config = dict(
    arch='dit',
    model='class-conditioned image flow-matching model',
    dataset='photos of plants and fungi (iNaturalist)',
    train_examples=90422,
    image_size=32,
    horizontal_flip=False,
    conditioning='class',
    objective='flow_matching',
    cond_dim=128,
    targets=['order'],
    num_classes=54,
    cond_dropout=0.2,
    logit_normal_time=True,
    norm='rmsnorm',
    hidden_act='quick_gelu',
    mlp_ratio=4,
    head_dim=32,
    fused_qkv=True,
    qk_norm=False,
    inner_norm=False,
    patch_size=[4, 4],
    layers=8,
    width=192,
    positions='conv',
    optimizer='soap',
    beta2=0.95,
    learning_rate=0.0029,
    beta1=0.9,
    shampoo_beta=0.95,
    eps=1e-08,
    precondition_frequency=20,
    max_precond_dim=1536,
    one_sided=False,
    adamw_lr_other_params=0.0017,
    max_grad_norm=0.5,
    max_steps=13800,
    batch_size=128,
    epochs=19.5,
    lr_schedule='cosine',
    final_lr_fraction=0,
    warmup_steps=690,
    weight_decay=0.0,
    adamw_weight_decay_other_params=0,
)
Rows from block 3, named by matrix and row number. Rows with one number belong to one attention dimension. Each number is 200 + 40 x the weight over its row's rms, rounded and kept within 0 to 999. All counts start at 0. After the name is the row's rms in percent of the matrix's.
# q: attention query, key and value (stacked) (model.blocks.3.attn.qkv.weight, 576x192, the q third), inputs 64-127
# k: attention query, key and value (stacked) (model.blocks.3.attn.qkv.weight, 576x192, the k third), inputs 64-127
q.4,085,239,188,146,218,222,171,232,217,146,240,258,148,212,201,232,156,165,162,224,210,181,202,166,215,171,117,291,244,124,259,236,198,192,188,230,224,207,167,173,149,247,301,188,219,236,224,226,297,215,181,156,193,167,251,166,184,209,215,215,177,202,196,252,179
k.4,101,196,138,213,158,243,164,216,210,206,227,191,220,161,234,173,228,156,160,261,245,162,279,216,240,185,203,176,224,130,250,230,231,266,228,196,192,217,280,180,287,151,265,202,257,191,291,137,193,261,209,231,257,176,246,176,219,236,200,143,139,217,213,170,238
q.5,083,263,171,217,184,266,185,178,231,196,214,223,263,166,194,212,173,175,193,256,203,171,129,167,188,185,236,174,211,124,148,154,193,174,196,201,150,98,211,284,173,199,194,227,188,233,275,194,207,218,236,189,143,244,199,110,199,291,247,217,159,246,201,177,227
k.5,092,194,272,236,177,245,238,236,238,134,273,235,187,214,192,181,146,173,146,229,247,236,187,186,173,147,203,174,192,94,254,183,174,177,212,291,206,203,232,171,164,217,172,166,197,204,153,266,220,236,188,209,118,238,104,177,217,195,237,255,167,192,158,182,233
q.6,088,214,288,256,241,241,185,267,232,237,192,201,231,203,212,171,202,151,97,179,161,205,182,162,283,139,195,178,248,265,165,161,243,140,221,163,121,247,187,227,140,181,217,187,166,198,164,164,237,253,202,222,197,202,197,238,203,197,243,240,208,174,138,196,224
k.6,095,149,250,197,199,253,187,157,183,186,177,173,206,185,204,152,250,172,171,195,211,167,247,236,202,166,205,180,191,196,240,245,207,259,250,153,199,195,239,133,217,201,212,212,103,161,269,157,209,240,183,219,192,199,230,159,265,204,218,172,213,176,195,233,197
q.7,084,222,251,187,84,205,230,165,186,159,175,212,146,244,209,156,174,273,152,132,191,168,209,119,247,216,262,157,179,136,141,168,184,157,134,135,207,192,137,107,155,174,239,281,234,213,238,168,201,222,175,192,293,202,222,176,160,195,225,206,177,126,191,216,185
k.7,101,180,178,273,228,200,221,201,185,201,200,234,183,191,209,256,222,221,151,232,198,249,209,225,173,205,281,202,278,204,169,122,288,251,163,213,218,107,236,226,216,212,216,259,254,182,183,126,149,249,236,217,171,150,248,164,193,167,140,235,243,166,206,214,224
q.8,099,153,198,203,205,139,247,240,195,83,277,187,184,162,185,208,141,210,183,176,209,165,177,133,261,165,175,189,218,288,241,173,136,215,228,218,256,219,156,138,186,184,250,252,182,157,219,195,280,241,161,239,227,249,237,212,130,237,252,176,207,213,223,243,168
k.8,118,186,211,131,190,239,181,254,224,237,201,184,265,161,274,195,226,206,193,189,247,173,257,144,96,199,199,159,127,162,251,177,193,183,206,215,192,151,211,218,199,98,191,186,268,131,170,164,246,211,231,159,247,188,265,229,175,215,259,192,206,197,188,228,161
q.9,085,100,172,175,228,162,231,229,243,162,272,257,145,150,204,230,220,180,147,225,223,175,191,257,198,210,287,220,212,178,271,200,147,186,200,259,200,226,147,130,204,200,192,216,221,176,238,153,176,166,171,215,170,219,91,268,171,162,240,210,149,212,121,234,194
k.9,104,154,84,228,194,170,189,272,209,242,206,241,183,200,235,163,152,212,146,214,243,199,197,232,177,213,148,153,166,230,180,186,214,211,242,241,190,215,227,121,174,247,220,184,325,143,209,149,206,251,197,244,196,194,182,192,211,228,187,194,157,200,209,234,200
q.10,087,232,197,257,206,186,261,228,143,238,221,173,248,251,176,145,150,131,223,155,249,223,263,225,171,164,115,109,243,235,192,188,226,264,124,188,214,232,160,286,217,229,285,193,272,227,190,141,196,214,190,188,137,149,227,194,219,128,160,239,241,292,144,192,266
k.10,100,214,136,143,192,239,217,159,175,148,142,208,148,140,273,142,260,162,219,209,259,199,221,205,99,200,212,208,175,220,143,237,193,234,117,196,181,209,133,200,260,179,228,231,204,237,262,239,203,219,139,238,186,238,204,227,240,268,211,183,211,225,244,206,189
q.11,087,235,247,162,218,194,223,195,242,247,173,214,141,213,183,140,221,210,241,185,192,216,204,225,221,216,176,201,164,113,163,237,235,195,235,206,251,244,328,220,221,164,162,205,184,194,199,296,212,223,187,229,140,196,249,212,294,344,185,205,152,245,237,187,154
k.11,097,151,247,163,230,227,224,210,225,231,167,139,243,168,135,208,188,107,219,252,221,137,207,189,275,165,195,136,214,140,132,217,193,145,207,137,181,225,181,219,204,238,217,226,252,208,207,206,201,214,222,173,204,211,149,182,115,251,177,218,227,184,219,165,144
q.12,079,196,126,147,258,267,213,184,167,149,165,210,196,138,329,109,255,210,212,233,256,193,216,234,223,231,218,215,171,234,171,129,280,228,199,208,159,153,197,217,228,219,238,205,229,222,224,247,190,226,176,220,195,149,158,212,168,189,210,222,188,200,225,212,255
k.12,092,129,193,225,257,144,192,180,227,139,264,211,140,226,153,212,192,183,236,192,186,208,139,186,168,171,115,244,141,218,244,189,90,194,169,255,224,222,139,189,210,177,219,174,209,201,188,207,200,183,238,237,141,217,211,216,183,184,266,163,223,180,246,202,243
q.13,093,190,222,198,251,232,224,197,229,224,193,217,210,147,221,185,237,160,196,156,227,247,221,224,205,218,131,245,198,233,180,188,151,241,220,172,183,205,258,219,151,192,267,180,186,144,143,187,209,202,201,227,210,281,268,161,146,179,217,186,257,148,194,154,228
k.13,103,202,143,182,198,165,162,148,247,181,191,189,225,139,222,276,212,138,191,209,216,212,266,210,231,113,232,243,221,171,219,158,225,123,187,150,172,119,216,219,204,159,238,136,185,130,175,122,216,205,185,204,217,128,302,132,210,197,188,227,206,200,285,146,218
q.14,087,188,216,191,232,232,219,270,163,248,200,206,193,209,235,206,297,183,237,243,242,164,237,188,237,190,227,240,258,152,176,241,221,110,239,109,207,195,285,199,196,205,243,239,187,240,180,205,178,275,195,159,227,173,215,213,243,195,299,256,179,191,199,142,199
k.14,106,193,265,192,203,244,113,197,256,189,159,180,139,170,153,202,235,205,215,227,207,181,182,191,199,159,162,174,249,134,199,269,241,169,247,180,199,201,244,249,206,193,186,197,207,181,177,191,166,121,223,237,232,210,249,208,279,261,223,222,237,210,146,180,243
q.15,092,211,194,192,281,201,208,237,143,232,202,200,196,207,247,119,169,214,288,218,179,184,208,164,188,136,151,233,206,208,202,256,195,196,144,219,171,189,225,206,176,253,209,177,193,131,187,212,269,211,163,223,215,200,233,262,302,184,308,206,177,237,231,214,218
k.15,103,276,204,186,126,202,143,196,195,204,161,200,204,130,198,186,171,226,220,137,225,154,208,247,149,122,166,161,234,188,186,311,245,188,211,234,230,247,219,168,229,196,177,178,289,211,243,180,133,208,207,218,242,194,210,231,201,269,242,279,266,219,219,160,202
q.16,080,257,220,183,126,156,112,239,249,201,188,189,145,243,308,153,190,175,190,254,203,238,170,151,146,278,210,131,213,262,246,222,253,245,159,164,197,219,258,137,187,196,175,190,200,168,187,218,216,203,208,216,171,263,237,212,158,294,152,217,179,188,194,214,226
k.16,098,180,269,132,200,212,246,228,217,215,189,214,260,123,206,155,202,195,163,199,170,231,287,205,236,170,221,214,232,199,204,200,201,198,193,148,206,250,261,206,189,179,226,158,189,221,181,244,147,206,242,133,184,210,185,254,179,149,195,161,250,216,193,89,197
q.17,093,187,223,167,165,164,216,144,175,140,111,209,159,197,197,166,154,213,176,158,206,148,154,157,243,184,137,312,163,141,237,236,177,186,220,200,273,153,182,168,231,244,230,190,205,257,219,205,209,198,163,273,215,221,180,251,181,177,206,187,181,188,258,161,186
k.17,098,145,148,213,200,154,170,217,134,217,267,173,227,215,185,154,165,201,163,149,159,93,219,201,213,165,181,226,200,245,188,252,141,181,257,201,147,150,163,178,177,151,190,212,220,100,257,158,278,275,202,250,185,223,245,165,276,234,152,189,203,203,256,156,242
q.18,079,187,181,251,311,132,172,170,166,209,199,161,172,300,233,193,281,138,216,250,230,189,121,191,218,199,249,228,194,237,183,196,155,215,247,225,158,230,165,211,220,191,181,207,277,232,142,167,221,231,162,137,230,188,130,268,279,208,192,169,165,118,228,210,215
k.18,087,149,189,216,266,252,309,171,216,284,188,146,156,192,115,205,187,171,227,198,212,263,172,190,231,166,249,152,160,147,198,223,267,219,274,163,228,185,237,112,178,213,257,171,265,207,226,256,160,220,220,205,145,152,178,286,214,188,265,162,187,150,195,203,242
q.19,084,223,227,262,217,226,200,192,267,212,196,213,193,242,236,150,221,222,120,211,153,241,259,215,200,240,221,224,262,174,208,141,151,179,215,152,194,261,158,225,169,234,274,146,203,298,153,181,195,218,194,179,263,153,192,237,161,206,182,144,156,202,261,129,232
k.19,108,200,220,233,231,220,164,169,225,139,216,211,238,210,186,182,203,147,107,181,94,146,267,232,255,176,219,206,185,208,177,203,197,255,207,176,182,131,163,303,167,209,182,233,191,196,188,151,203,197,219,197,202,171,188,177,159,160,147,182,146,183,190,166,232
q.20,089,313,174,124,281,222,186,137,161,230,115,217,159,247,141,168,154,251,202,240,171,178,219,211,152,175,190,229,201,196,137,204,229,225,189,214,179,196,121,252,212,234,246,126,242,244,240,243,190,113,207,196,195,158,275,142,172,254,140,181,179,177,226,170,181
k.20,103,245,211,276,246,185,259,172,169,191,197,219,227,263,201,166,235,147,183,175,146,157,227,193,239,174,210,144,258,181,154,197,224,214,164,190,190,206,153,209,121,234,184,209,79,210,189,232,177,196,190,202,183,242,153,214,207,243,167,130,221,187,179,216,225
q.21,085,208,143,265,207,201,129,200,284,176,161,239,239,205,288,212,270,119,215,180,210,218,175,237,209,181,232,195,256,232,238,193,235,234,242,285,201,208,219,227,201,217,169,151,232,188,196,214,303,232,203,149,206,225,235,213,275,217,227,131,153,178,254,144,193
k.21,096,158,247,178,264,189,265,209,321,175,250,199,212,262,165,184,236,169,294,243,256,209,195,179,234,286,175,228,212,170,222,201,216,275,220,229,179,224,181,276,245,239,120,228,253,115,164,233,238,224,237,191,192,226,152,243,211,172,153,165,149,152,206,233,222
q.22,077,180,184,178,251,140,299,180,190,140,143,241,201,201,201,256,266,215,188,177,260,259,235,152,233,234,224,206,236,213,219,255,176,190,182,138,225,157,215,231,182,152,227,123,201,189,222,201,189,214,214,248,237,112,245,203,213,111,123,228,187,164,187,173,175
k.22,090,160,170,153,136,254,179,172,173,200,191,217,218,238,217,171,253,198,253,196,245,253,301,227,182,187,131,198,185,183,212,199,219,190,229,140,161,234,156,146,196,218,245,146,217,188,133,210,276,193,243,169,156,184,293,224,190,176,176,171,154,155,104,234,127
q.23,084,127,164,167,170,192,97,259,167,194,230,130,213,362,166,137,156,207,114,227,129,242,185,232,183,167,212,184,216,218,243,229,212,215,186,256,237,230,223,245,171,197,235,249,213,220,168,171,265,172,181,194,184,198,114,266,176,137,157,145,219,204,205,232,214
k.23,104,202,154,176,133,208,207,213,232,207,191,246,230,123,223,186,242,145,191,189,226,175,181,227,199,212,162,250,151,245,221,208,182,181,246,186,200,201,176,152,229,257,230,273,95,230,246,191,197,134,197,209,144,234,125,249,222,303,187,263,160,174,164,214,187
q.24,082,106,207,185,214,168,197,202,158,228,208,171,128,285,214,209,232,264,225,253,206,253,226,217,258,228,300,145,192,186,202,218,176,245,157,204,206,180,242,244,210,193,167,242,157,197,158,202,191,242,152,237,194,179,202,250,132,203,197,220,222,227,175,260,147
k.24,091,154,180,219,200,157,104,145,137,206,207,203,203,134,206,146,226,204,272,182,246,163,213,215,183,225,218,180,206,184,195,189,191,192,206,237,272,258,216,220,175,209,248,263,195,255,234,161,212,188,151,246,222,176,175,166,205,199,168,208,268,205,194,201,173
q.25,090,228,182,155,200,241,151,216,158,191,279,290,193,215,293,203,135,212,271,192,255,158,228,185,196,174,257,200,212,216,274,197,195,238,169,282,241,190,236,226,167,226,222,200,258,239,194,193,204,252,120,278,146,188,182,251,227,330,248,158,165,186,217,239,179
k.25,104,223,173,162,144,258,190,303,202,221,224,213,178,180,159,185,184,199,234,200,229,158,252,187,198,173,203,129,172,157,231,132,288,211,188,200,172,194,207,176,261,219,203,82,285,181,240,163,189,210,229,182,247,183,197,267,204,259,193,168,209,224,249,192,143
q.26,089,190,210,210,270,221,258,188,232,153,157,175,244,94,239,222,209,214,104,210,197,221,234,190,174,190,186,210,157,223,142,159,218,174,91,162,148,194,152,150,207,223,214,199,171,226,216,141,160,213,210,199,279,233,247,178,121,223,197,244,237,178,258,191,214
k.26,101,194,184,235,248,200,183,200,256,193,234,180,161,209,229,244,253,201,86,206,237,212,259,275,207,263,210,232,187,181,199,183,177,260,155,183,198,221,154,249,193,146,160,229,213,170,129,175,269,196,265,204,245,208,272,207,153,177,228,203,181,202,183,211,229
q.27,081,171,234,224,230,216,226,143,204,232,198,269,236,249,227,240,135,177,112,182,180,146,220,170,205,202,219,113,304,229,215,227,173,154,278,219,202,291,178,164,206,172,237,155,217,200,197,178,186,198,219,201,172,281,201,222,198,216,162,209,173,254,255,225,177
k.27,087,199,158,213,241,239,134,194,228,190,237,189,219,155,225,144,256,170,164,211,163,136,277,180,233,179,211,175,173,219,148,188,234,208,233,119,224,308,191,192,219,133,208,226,172,162,214,113,222,221,227,189,160,263,141,254,176,227,128,199,193,248,173,227,148
q.28,078,158,189,206,205,244,261,239,183,212,240,214,268,165,236,172,190,145,239,151,207,164,213,207,154,173,188,166,250,255,175,223,195,162,196,190,178,176,161,244,168,265,199,119,189,136,267,194,222,305,188,237,151,151,193,254,234,178,208,250,172,238,219,249,136
k.28,091,184,132,171,135,286,205,130,248,154,257,206,175,230,170,140,185,248,241,142,189,219,214,192,183,175,178,202,229,179,266,262,189,180,239,207,148,247,221,248,252,202,106,243,232,165,189,203,235,169,234,200,215,119,236,187,283,154,200,179,231,163,257,198,140
q.29,085,135,170,173,169,215,182,154,181,200,242,202,140,248,218,195,237,229,264,157,192,187,243,158,227,232,233,160,192,257,214,173,180,206,185,266,182,169,136,175,200,187,138,214,190,208,241,167,222,178,162,224,216,247,170,208,214,147,207,116,189,212,224,167,173
k.29,092,222,148,287,184,239,199,208,189,184,225,254,171,174,270,215,187,343,177,192,165,179,172,222,236,215,215,172,230,205,231,133,110,195,231,247,284,225,225,158,218,184,225,185,230,193,216,237,201,199,177,198,230,227,129,225,204,173,203,156,203,174,283,212,211
q.30,089,154,223,187,171,158,257,176,223,187,149,260,205,139,175,189,204,153,194,155,188,115,233,157,189,250,162,265,150,225,213,144,219,225,105,123,103,179,229,214,203,196,196,169,203,189,236,147,241,242,217,137,224,222,166,147,216,249,243,262,187,158,155,283,195
k.30,098,209,223,193,223,226,166,195,256,168,178,237,244,183,128,164,194,178,144,249,231,193,243,227,199,308,133,221,235,233,147,188,125,247,217,229,178,196,162,218,157,361,149,170,216,197,138,157,158,223,174,218,280,236,189,172,209,188,232,231,240,207,181,224,174
q.31,081,262,247,315,207,211,266,211,223,158,215,117,174,234,281,102,217,151,164,230,199,216,184,208,242,224,226,226,214,281,182,163,216,179,172,181,213,222,177,218,228,237,206,191,161,210,224,150,168,170,164,172,198,206,160,193,218,205,218,162,238,241,196,234,181
k.31,098,229,260,285,296,150,179,136,246,187,197,157,198,211,177,220,263,170,158,171,128,209,164,225,223,223,190,215,182,191,116,168,146,191,225,186,145,242,182,200,134,259,149,288,157,247,199,184,186,138,214,250,175,247,180,238,155,229,249,136,209,210,105,220,170
q.32,090,150,202,218,195,220,181,215,246,256,168,182,268,204,247,235,203,169,172,285,246,241,240,166,207,140,233,198,250,250,168,144,130,192,179,211,271,154,272,212,143,244,204,263,151,191,242,291,198,134,244,253,156,184,203,249,172,230,190,248,254,171,137,132,167
k.32,094,147,194,189,159,199,234,132,196,236,136,225,180,167,119,170,186,217,176,174,252,230,137,258,209,130,143,158,225,124,201,201,260,164,277,143,213,220,192,255,238,149,235,233,132,212,148,235,106,243,190,182,231,174,182,215,223,244,204,223,197,212,202,151,164
q.33,085,162,231,159,158,234,195,293,220,120,217,214,216,189,132,180,183,183,243,151,290,204,203,230,117,170,120,236,202,196,173,305,228,154,233,207,201,206,238,225,238,161,189,235,192,205,235,221,234,214,206,181,214,249,241,222,204,136,292,162,150,203,190,260,157
k.33,078,162,233,240,258,204,147,207,248,89,252,156,212,197,221,236,165,257,196,285,211,227,218,165,239,224,209,189,193,175,216,231,175,224,234,225,238,206,162,167,220,192,166,210,103,165,235,107,216,220,228,264,194,204,228,199,148,231,185,145,142,161,203,266,182
q.34,086,221,202,153,199,230,208,238,279,220,161,186,206,233,149,181,147,105,132,206,196,142,270,216,134,166,179,244,249,144,198,167,172,212,163,212,254,237,274,230,170,257,237,162,201,170,201,154,259,229,217,153,193,199,141,158,254,204,175,251,281,227,190,175,194
k.34,078,181,244,165,286,209,284,230,212,252,232,143,189,158,196,215,274,208,176,180,189,134,200,209,193,251,216,238,125,316,177,278,261,219,219,223,221,233,170,176,173,222,184,133,136,132,200,158,244,197,213,219,156,264,209,221,200,235,223,225,258,143,243,213,193
q.35,091,193,244,258,211,161,267,170,239,239,245,187,192,241,193,229,246,212,207,155,180,316,207,249,206,213,264,228,185,195,188,173,137,220,154,220,201,204,192,142,178,203,141,166,211,251,188,202,197,198,241,276,197,225,246,322,193,209,214,207,135,214,176,223,102
k.35,081,181,170,236,171,192,234,205,267,173,175,179,151,223,125,225,143,179,245,222,167,247,213,214,230,132,196,143,249,190,192,215,268,154,178,191,204,206,258,230,180,171,199,231,228,168,253,209,176,150,227,246,221,245,170,167,248,233,199,143,190,209,142,292,161
q.36,083,239,164,200,195,118,181,120,229,167,229,252,204,213,217,194,182,207,256,171,205,168,179,151,188,161,167,202,239,176,297,123,126,218,154,232,177,214,217,195,146,196,210,167,129,259,209,214,138,189,150,143,193,242,204,147,174,148,221,274,146,279,197,144,245
k.36,086,120,180,212,214,148,143,212,198,194,215,190,203,184,223,227,197,220,214,210,190,197,233,234,180,182,264,205,215,249,254,223,116,209,222,224,184,179,154,146,197,188,156,222,219,222,184,190,160,198,180,168,266,254,256,242,241,218,231,205,123,211,178,121,238
q.37,085,307,252,202,208,273,187,195,192,149,226,206,164,266,232,214,167,212,164,276,171,193,228,107,191,165,130,212,109,144,213,243,165,147,237,180,206,195,251,184,209,255,155,199,184,204,208,198,227,161,179,246,237,203,238,187,164,208,281,225,218,119,127,248,195
k.37,084,144,209,191,136,258,156,251,223,236,210,224,266,183,181,195,233,177,233,252,191,104,151,217,236,217,217,211,158,263,144,159,221,152,254,157,194,167,156,194,205,269,148,168,186,204,222,175,218,222,221,269,224,225,223,239,172,259,249,241,230,237,200,237,175
q.38,084,168,140,180,175,186,202,253,193,227,185,208,254,229,194,128,191,289,220,198,193,157,138,239,191,123,180,134,214,214,231,182,221,156,234,167,220,261,276,245,219,193,183,240,255,180,195,228,141,192,155,223,164,268,97,215,224,190,190,222,168,228,224,206,229
k.38,083,157,156,173,182,146,90,186,219,184,182,212,209,186,152,226,262,211,220,170,213,187,226,252,202,207,185,182,165,273,171,196,122,196,186,160,203,185,181,276,190,231,201,175,212,164,179,189,210,246,227,243,158,223,172,289,282,200,223,253,190,189,203,155,166
q.39,092,191,200,209,158,106,155,173,174,256,146,203,135,189,196,245,227,213,177,201,174,144,114,186,189,206,228,130,144,244,225,205,196,216,258,206,231,196,193,189,164,218,186,324,164,244,195,135,218,139,237,183,222,203,191,197,225,201,148,162,139,167,140,148,251
k.39,075,143,210,282,202,154,242,174,223,140,196,184,237,220,265,121,140,220,95,218,195,183,222,181,191,212,229,158,175,174,193,186,167,138,213,213,255,167,239,184,202,288,265,232,210,246,149,236,217,185,172,247,148,197,138,171,114,247,293,235,216,185,170,222,209
q.40,087,151,134,88,185,136,189,181,206,186,198,189,152,173,115,257,193,231,191,127,239,172,203,199,196,237,201,139,209,223,180,156,169,204,230,265,144,238,204,160,174,211,207,162,150,147,169,188,215,252,177,211,183,219,142,267,158,184,232,158,218,211,216,137,220
k.40,086,168,176,163,154,177,221,198,222,295,206,218,270,160,206,254,175,187,195,199,184,182,193,218,198,199,225,218,242,152,183,138,202,206,244,185,212,174,213,134,207,235,166,239,286,173,198,157,179,158,106,214,199,170,161,240,184,131,191,214,149,193,191,228,178
q.41,090,199,170,144,222,165,195,268,163,137,219,166,199,193,165,192,157,208,176,249,241,241,218,217,209,153,167,239,283,170,278,248,196,266,237,237,188,179,177,172,249,151,217,257,189,139,219,241,214,173,247,186,247,254,243,213,198,217,260,149,166,197,182,256,285
k.41,085,226,140,213,241,175,203,196,234,198,245,189,163,168,192,243,190,173,227,252,183,211,114,135,157,210,152,202,241,230,290,235,227,235,228,218,184,235,213,176,250,98,234,194,161,163,207,163,183,239,183,319,210,274,236,192,195,172,221,205,216,190,197,165,259
q.42,093,237,201,138,197,184,208,144,263,225,178,208,184,182,149,251,212,168,228,161,277,241,153,222,141,199,199,216,301,213,273,199,177,191,187,257,165,166,219,240,227,176,217,229,175,175,217,234,225,292,259,183,175,209,189,196,219,216,242,174,155,234,235,200,314
k.42,080,90,154,243,220,150,229,184,180,170,154,141,193,176,160,170,180,251,193,280,242,300,184,158,217,173,198,166,196,223,160,192,220,222,193,180,153,175,185,198,270,184,198,237,204,233,208,230,145,136,201,175,178,169,154,236,129,195,252,200,129,131,242,264,241
q.43,082,149,185,181,213,210,175,119,222,155,228,190,157,188,182,150,207,218,208,208,213,158,214,227,249,152,215,207,195,156,199,184,136,194,267,211,201,211,150,147,159,232,260,307,223,215,135,216,210,207,122,216,187,144,212,268,124,223,207,260,198,194,201,251,288
k.43,087,205,274,239,153,213,248,177,186,231,230,154,182,232,153,115,221,213,202,250,172,204,198,201,213,190,219,171,207,197,199,263,187,220,176,216,191,192,196,217,211,174,244,171,292,213,242,200,147,196,171,128,133,190,186,143,194,193,178,167,237,129,194,216,317
q.44,095,206,165,102,244,301,211,178,169,203,183,164,242,169,236,178,183,158,267,261,171,150,156,154,115,204,232,204,240,234,156,197,213,149,210,115,136,172,197,214,190,223,245,171,185,153,241,170,168,207,161,220,206,203,208,264,167,156,120,204,229,212,165,223,216
k.44,086,237,214,153,211,234,196,199,150,188,236,137,218,202,211,107,213,211,228,149,239,240,145,188,284,162,204,205,234,147,139,277,204,211,216,168,154,253,238,160,216,205,262,180,216,185,226,211,236,195,146,193,168,210,236,174,260,158,245,176,235,226,167,246,217
q.45,093,216,238,335,223,295,242,237,185,187,237,101,185,150,196,224,177,241,159,199,208,242,182,243,151,235,236,143,170,252,223,233,229,209,197,178,83,173,217,189,152,165,189,245,232,225,272,200,140,170,243,178,181,241,251,216,138,228,277,261,173,210,179,146,183
k.45,091,212,200,177,136,249,178,182,215,170,193,196,224,296,257,217,189,181,167,183,228,221,179,200,195,179,210,227,216,176,213,155,217,144,203,209,189,199,236,194,161,170,138,202,162,249,185,164,218,237,155,116,251,150,182,217,199,100,177,218,140,193,108,227,214
q.46,081,280,286,220,179,180,185,207,240,164,209,156,205,201,226,150,156,174,138,174,135,192,293,175,209,178,250,247,181,264,183,204,180,139,177,209,219,197,194,168,213,218,197,109,253,198,205,162,163,122,218,234,222,182,169,213,122,212,162,240,200,288,224,256,119
k.46,083,241,251,201,244,186,202,258,219,170,181,155,168,195,216,208,233,237,287,196,206,205,198,275,193,212,228,186,186,271,205,219,220,176,248,208,185,166,268,213,174,110,157,203,57,131,250,206,192,242,253,176,198,213,128,210,235,194,225,163,170,170,205,179,131
q.47,095,184,199,167,288,211,240,187,236,235,194,243,202,182,166,270,226,174,244,171,180,163,211,219,212,253,137,287,199,181,199,251,141,201,293,250,188,232,215,227,210,224,221,232,211,130,224,172,226,173,186,229,176,200,168,233,241,197,218,166,242,204,173,192,146
k.47,086,153,190,182,188,249,200,200,227,229,197,250,128,188,210,208,187,165,272,199,212,200,218,252,281,244,198,173,193,168,220,253,213,227,246,205,244,131,190,195,257,194,207,258,226,111,267,248,191,203,200,218,215,180,268,118,227,229,196,155,288,163,254,154,198
q.48,088,147,247,128,183,226,137,224,156,222,222,174,203,230,237,187,170,240,243,205,110,219,144,197,226,113,149,192,162,188,212,238,241,218,230,246,182,223,163,170,153,159,218,217,251,180,197,236,240,187,205,180,173,170,197,187,212,190,178,183,231,192,174,171,200
k.48,079,164,157,234,256,220,251,211,222,190,255,197,126,184,237,227,233,241,228,242,251,220,217,159,167,214,162,194,223,214,202,154,160,231,203,198,249,253,275,201,201,201,243,243,268,164,236,316,183,157,182,147,178,207,192,225,146,217,199,307,216,190,221,225,213
q.49,081,295,204,163,146,249,177,224,163,198,251,162,207,247,207,117,195,197,181,178,225,204,243,147,238,145,196,227,238,289,96,227,227,189,184,192,171,275,119,156,225,204,204,161,255,247,160,295,128,150,215,182,180,141,246,222,173,177,176,203,228,191,225,194,251
k.49,082,221,207,228,280,219,205,226,96,159,187,170,204,231,237,195,197,223,252,248,147,160,126,213,218,219,144,187,219,241,209,227,136,172,216,233,216,133,232,261,193,93,236,201,225,245,180,254,211,293,218,209,269,186,266,244,270,209,249,163,187,146,293,174,289
q.50,084,180,179,191,131,266,218,197,103,146,137,223,199,237,284,198,229,282,195,221,190,218,168,184,192,168,206,229,160,234,159,216,181,258,163,264,226,214,215,168,246,164,171,235,236,192,151,239,129,168,270,234,194,216,272,252,168,266,168,332,219,231,217,200,182
k.50,081,170,253,268,219,176,220,256,189,163,279,291,160,174,163,227,219,204,145,275,233,223,171,196,247,223,197,244,221,167,181,165,192,152,148,240,249,135,167,132,184,151,224,268,212,271,175,173,192,233,183,211,173,178,254,106,162,252,167,211,227,164,183,159,161
q.51,088,163,181,121,138,234,202,146,226,120,201,202,250,226,205,160,203,114,248,155,240,146,243,186,200,197,154,202,178,236,242,170,256,187,185,161,169,194,206,176,192,252,205,215,166,101,181,197,176,218,169,211,185,190,172,165,147,181,268,228,238,221,202,247,230
k.51,080,192,266,170,172,172,214,164,214,154,153,176,248,197,124,177,146,193,130,160,163,224,192,181,176,220,212,244,137,256,199,158,237,177,170,147,200,173,198,185,216,230,214,155,84,145,167,173,239,184,175,215,211,263,165,189,186,250,120,184,224,206,231,169,201
q.52,085,228,284,218,264,235,218,192,52,154,137,156,195,176,181,120,205,266,144,259,176,242,274,193,168,138,232,172,237,242,226,244,234,211,138,138,161,169,225,158,146,156,248,211,284,240,163,207,105,192,172,211,157,223,204,206,181,215,164,189,203,176,146,197,237
k.52,073,225,215,178,196,205,135,235,207,199,183,240,256,214,198,179,209,199,228,276,171,149,178,202,214,213,260,208,266,269,138,224,257,175,146,176,212,192,221,126,226,180,126,191,152,155,131,246,123,163,210,164,167,204,202,178,147,187,179,180,236,208,226,170,233
q.53,098,260,199,181,219,230,247,218,212,216,229,252,223,153,166,193,219,178,194,201,198,145,161,192,261,168,111,221,251,145,199,193,279,135,201,140,202,181,238,221,205,197,218,210,268,216,213,175,157,311,142,223,258,237,155,105,205,213,226,226,229,245,192,173,222
k.53,084,188,221,201,125,178,188,250,170,195,202,195,177,282,209,196,255,213,197,219,167,145,178,200,165,176,301,200,198,257,205,245,187,210,153,156,149,220,141,223,209,168,251,202,131,195,226,237,213,166,189,171,210,269,287,217,153,157,161,219,223,146,169,164,247
q.54,083,198,265,186,181,182,182,260,216,205,198,253,253,209,242,225,226,142,217,255,193,320,127,232,183,195,166,184,171,172,128,212,183,210,216,215,194,180,168,204,200,231,171,213,220,230,201,140,253,191,148,201,280,170,226,152,186,205,216,210,127,145,130,190,162
k.54,081,226,191,138,184,268,209,192,232,169,158,306,205,237,185,190,167,143,193,241,172,214,177,218,143,219,192,269,237,243,160,199,238,112,156,197,174,220,214,175,171,220,223,180,260,180,239,243,211,238,175,220,142,206,279,241,98,210,230,241,222,248,190,236,220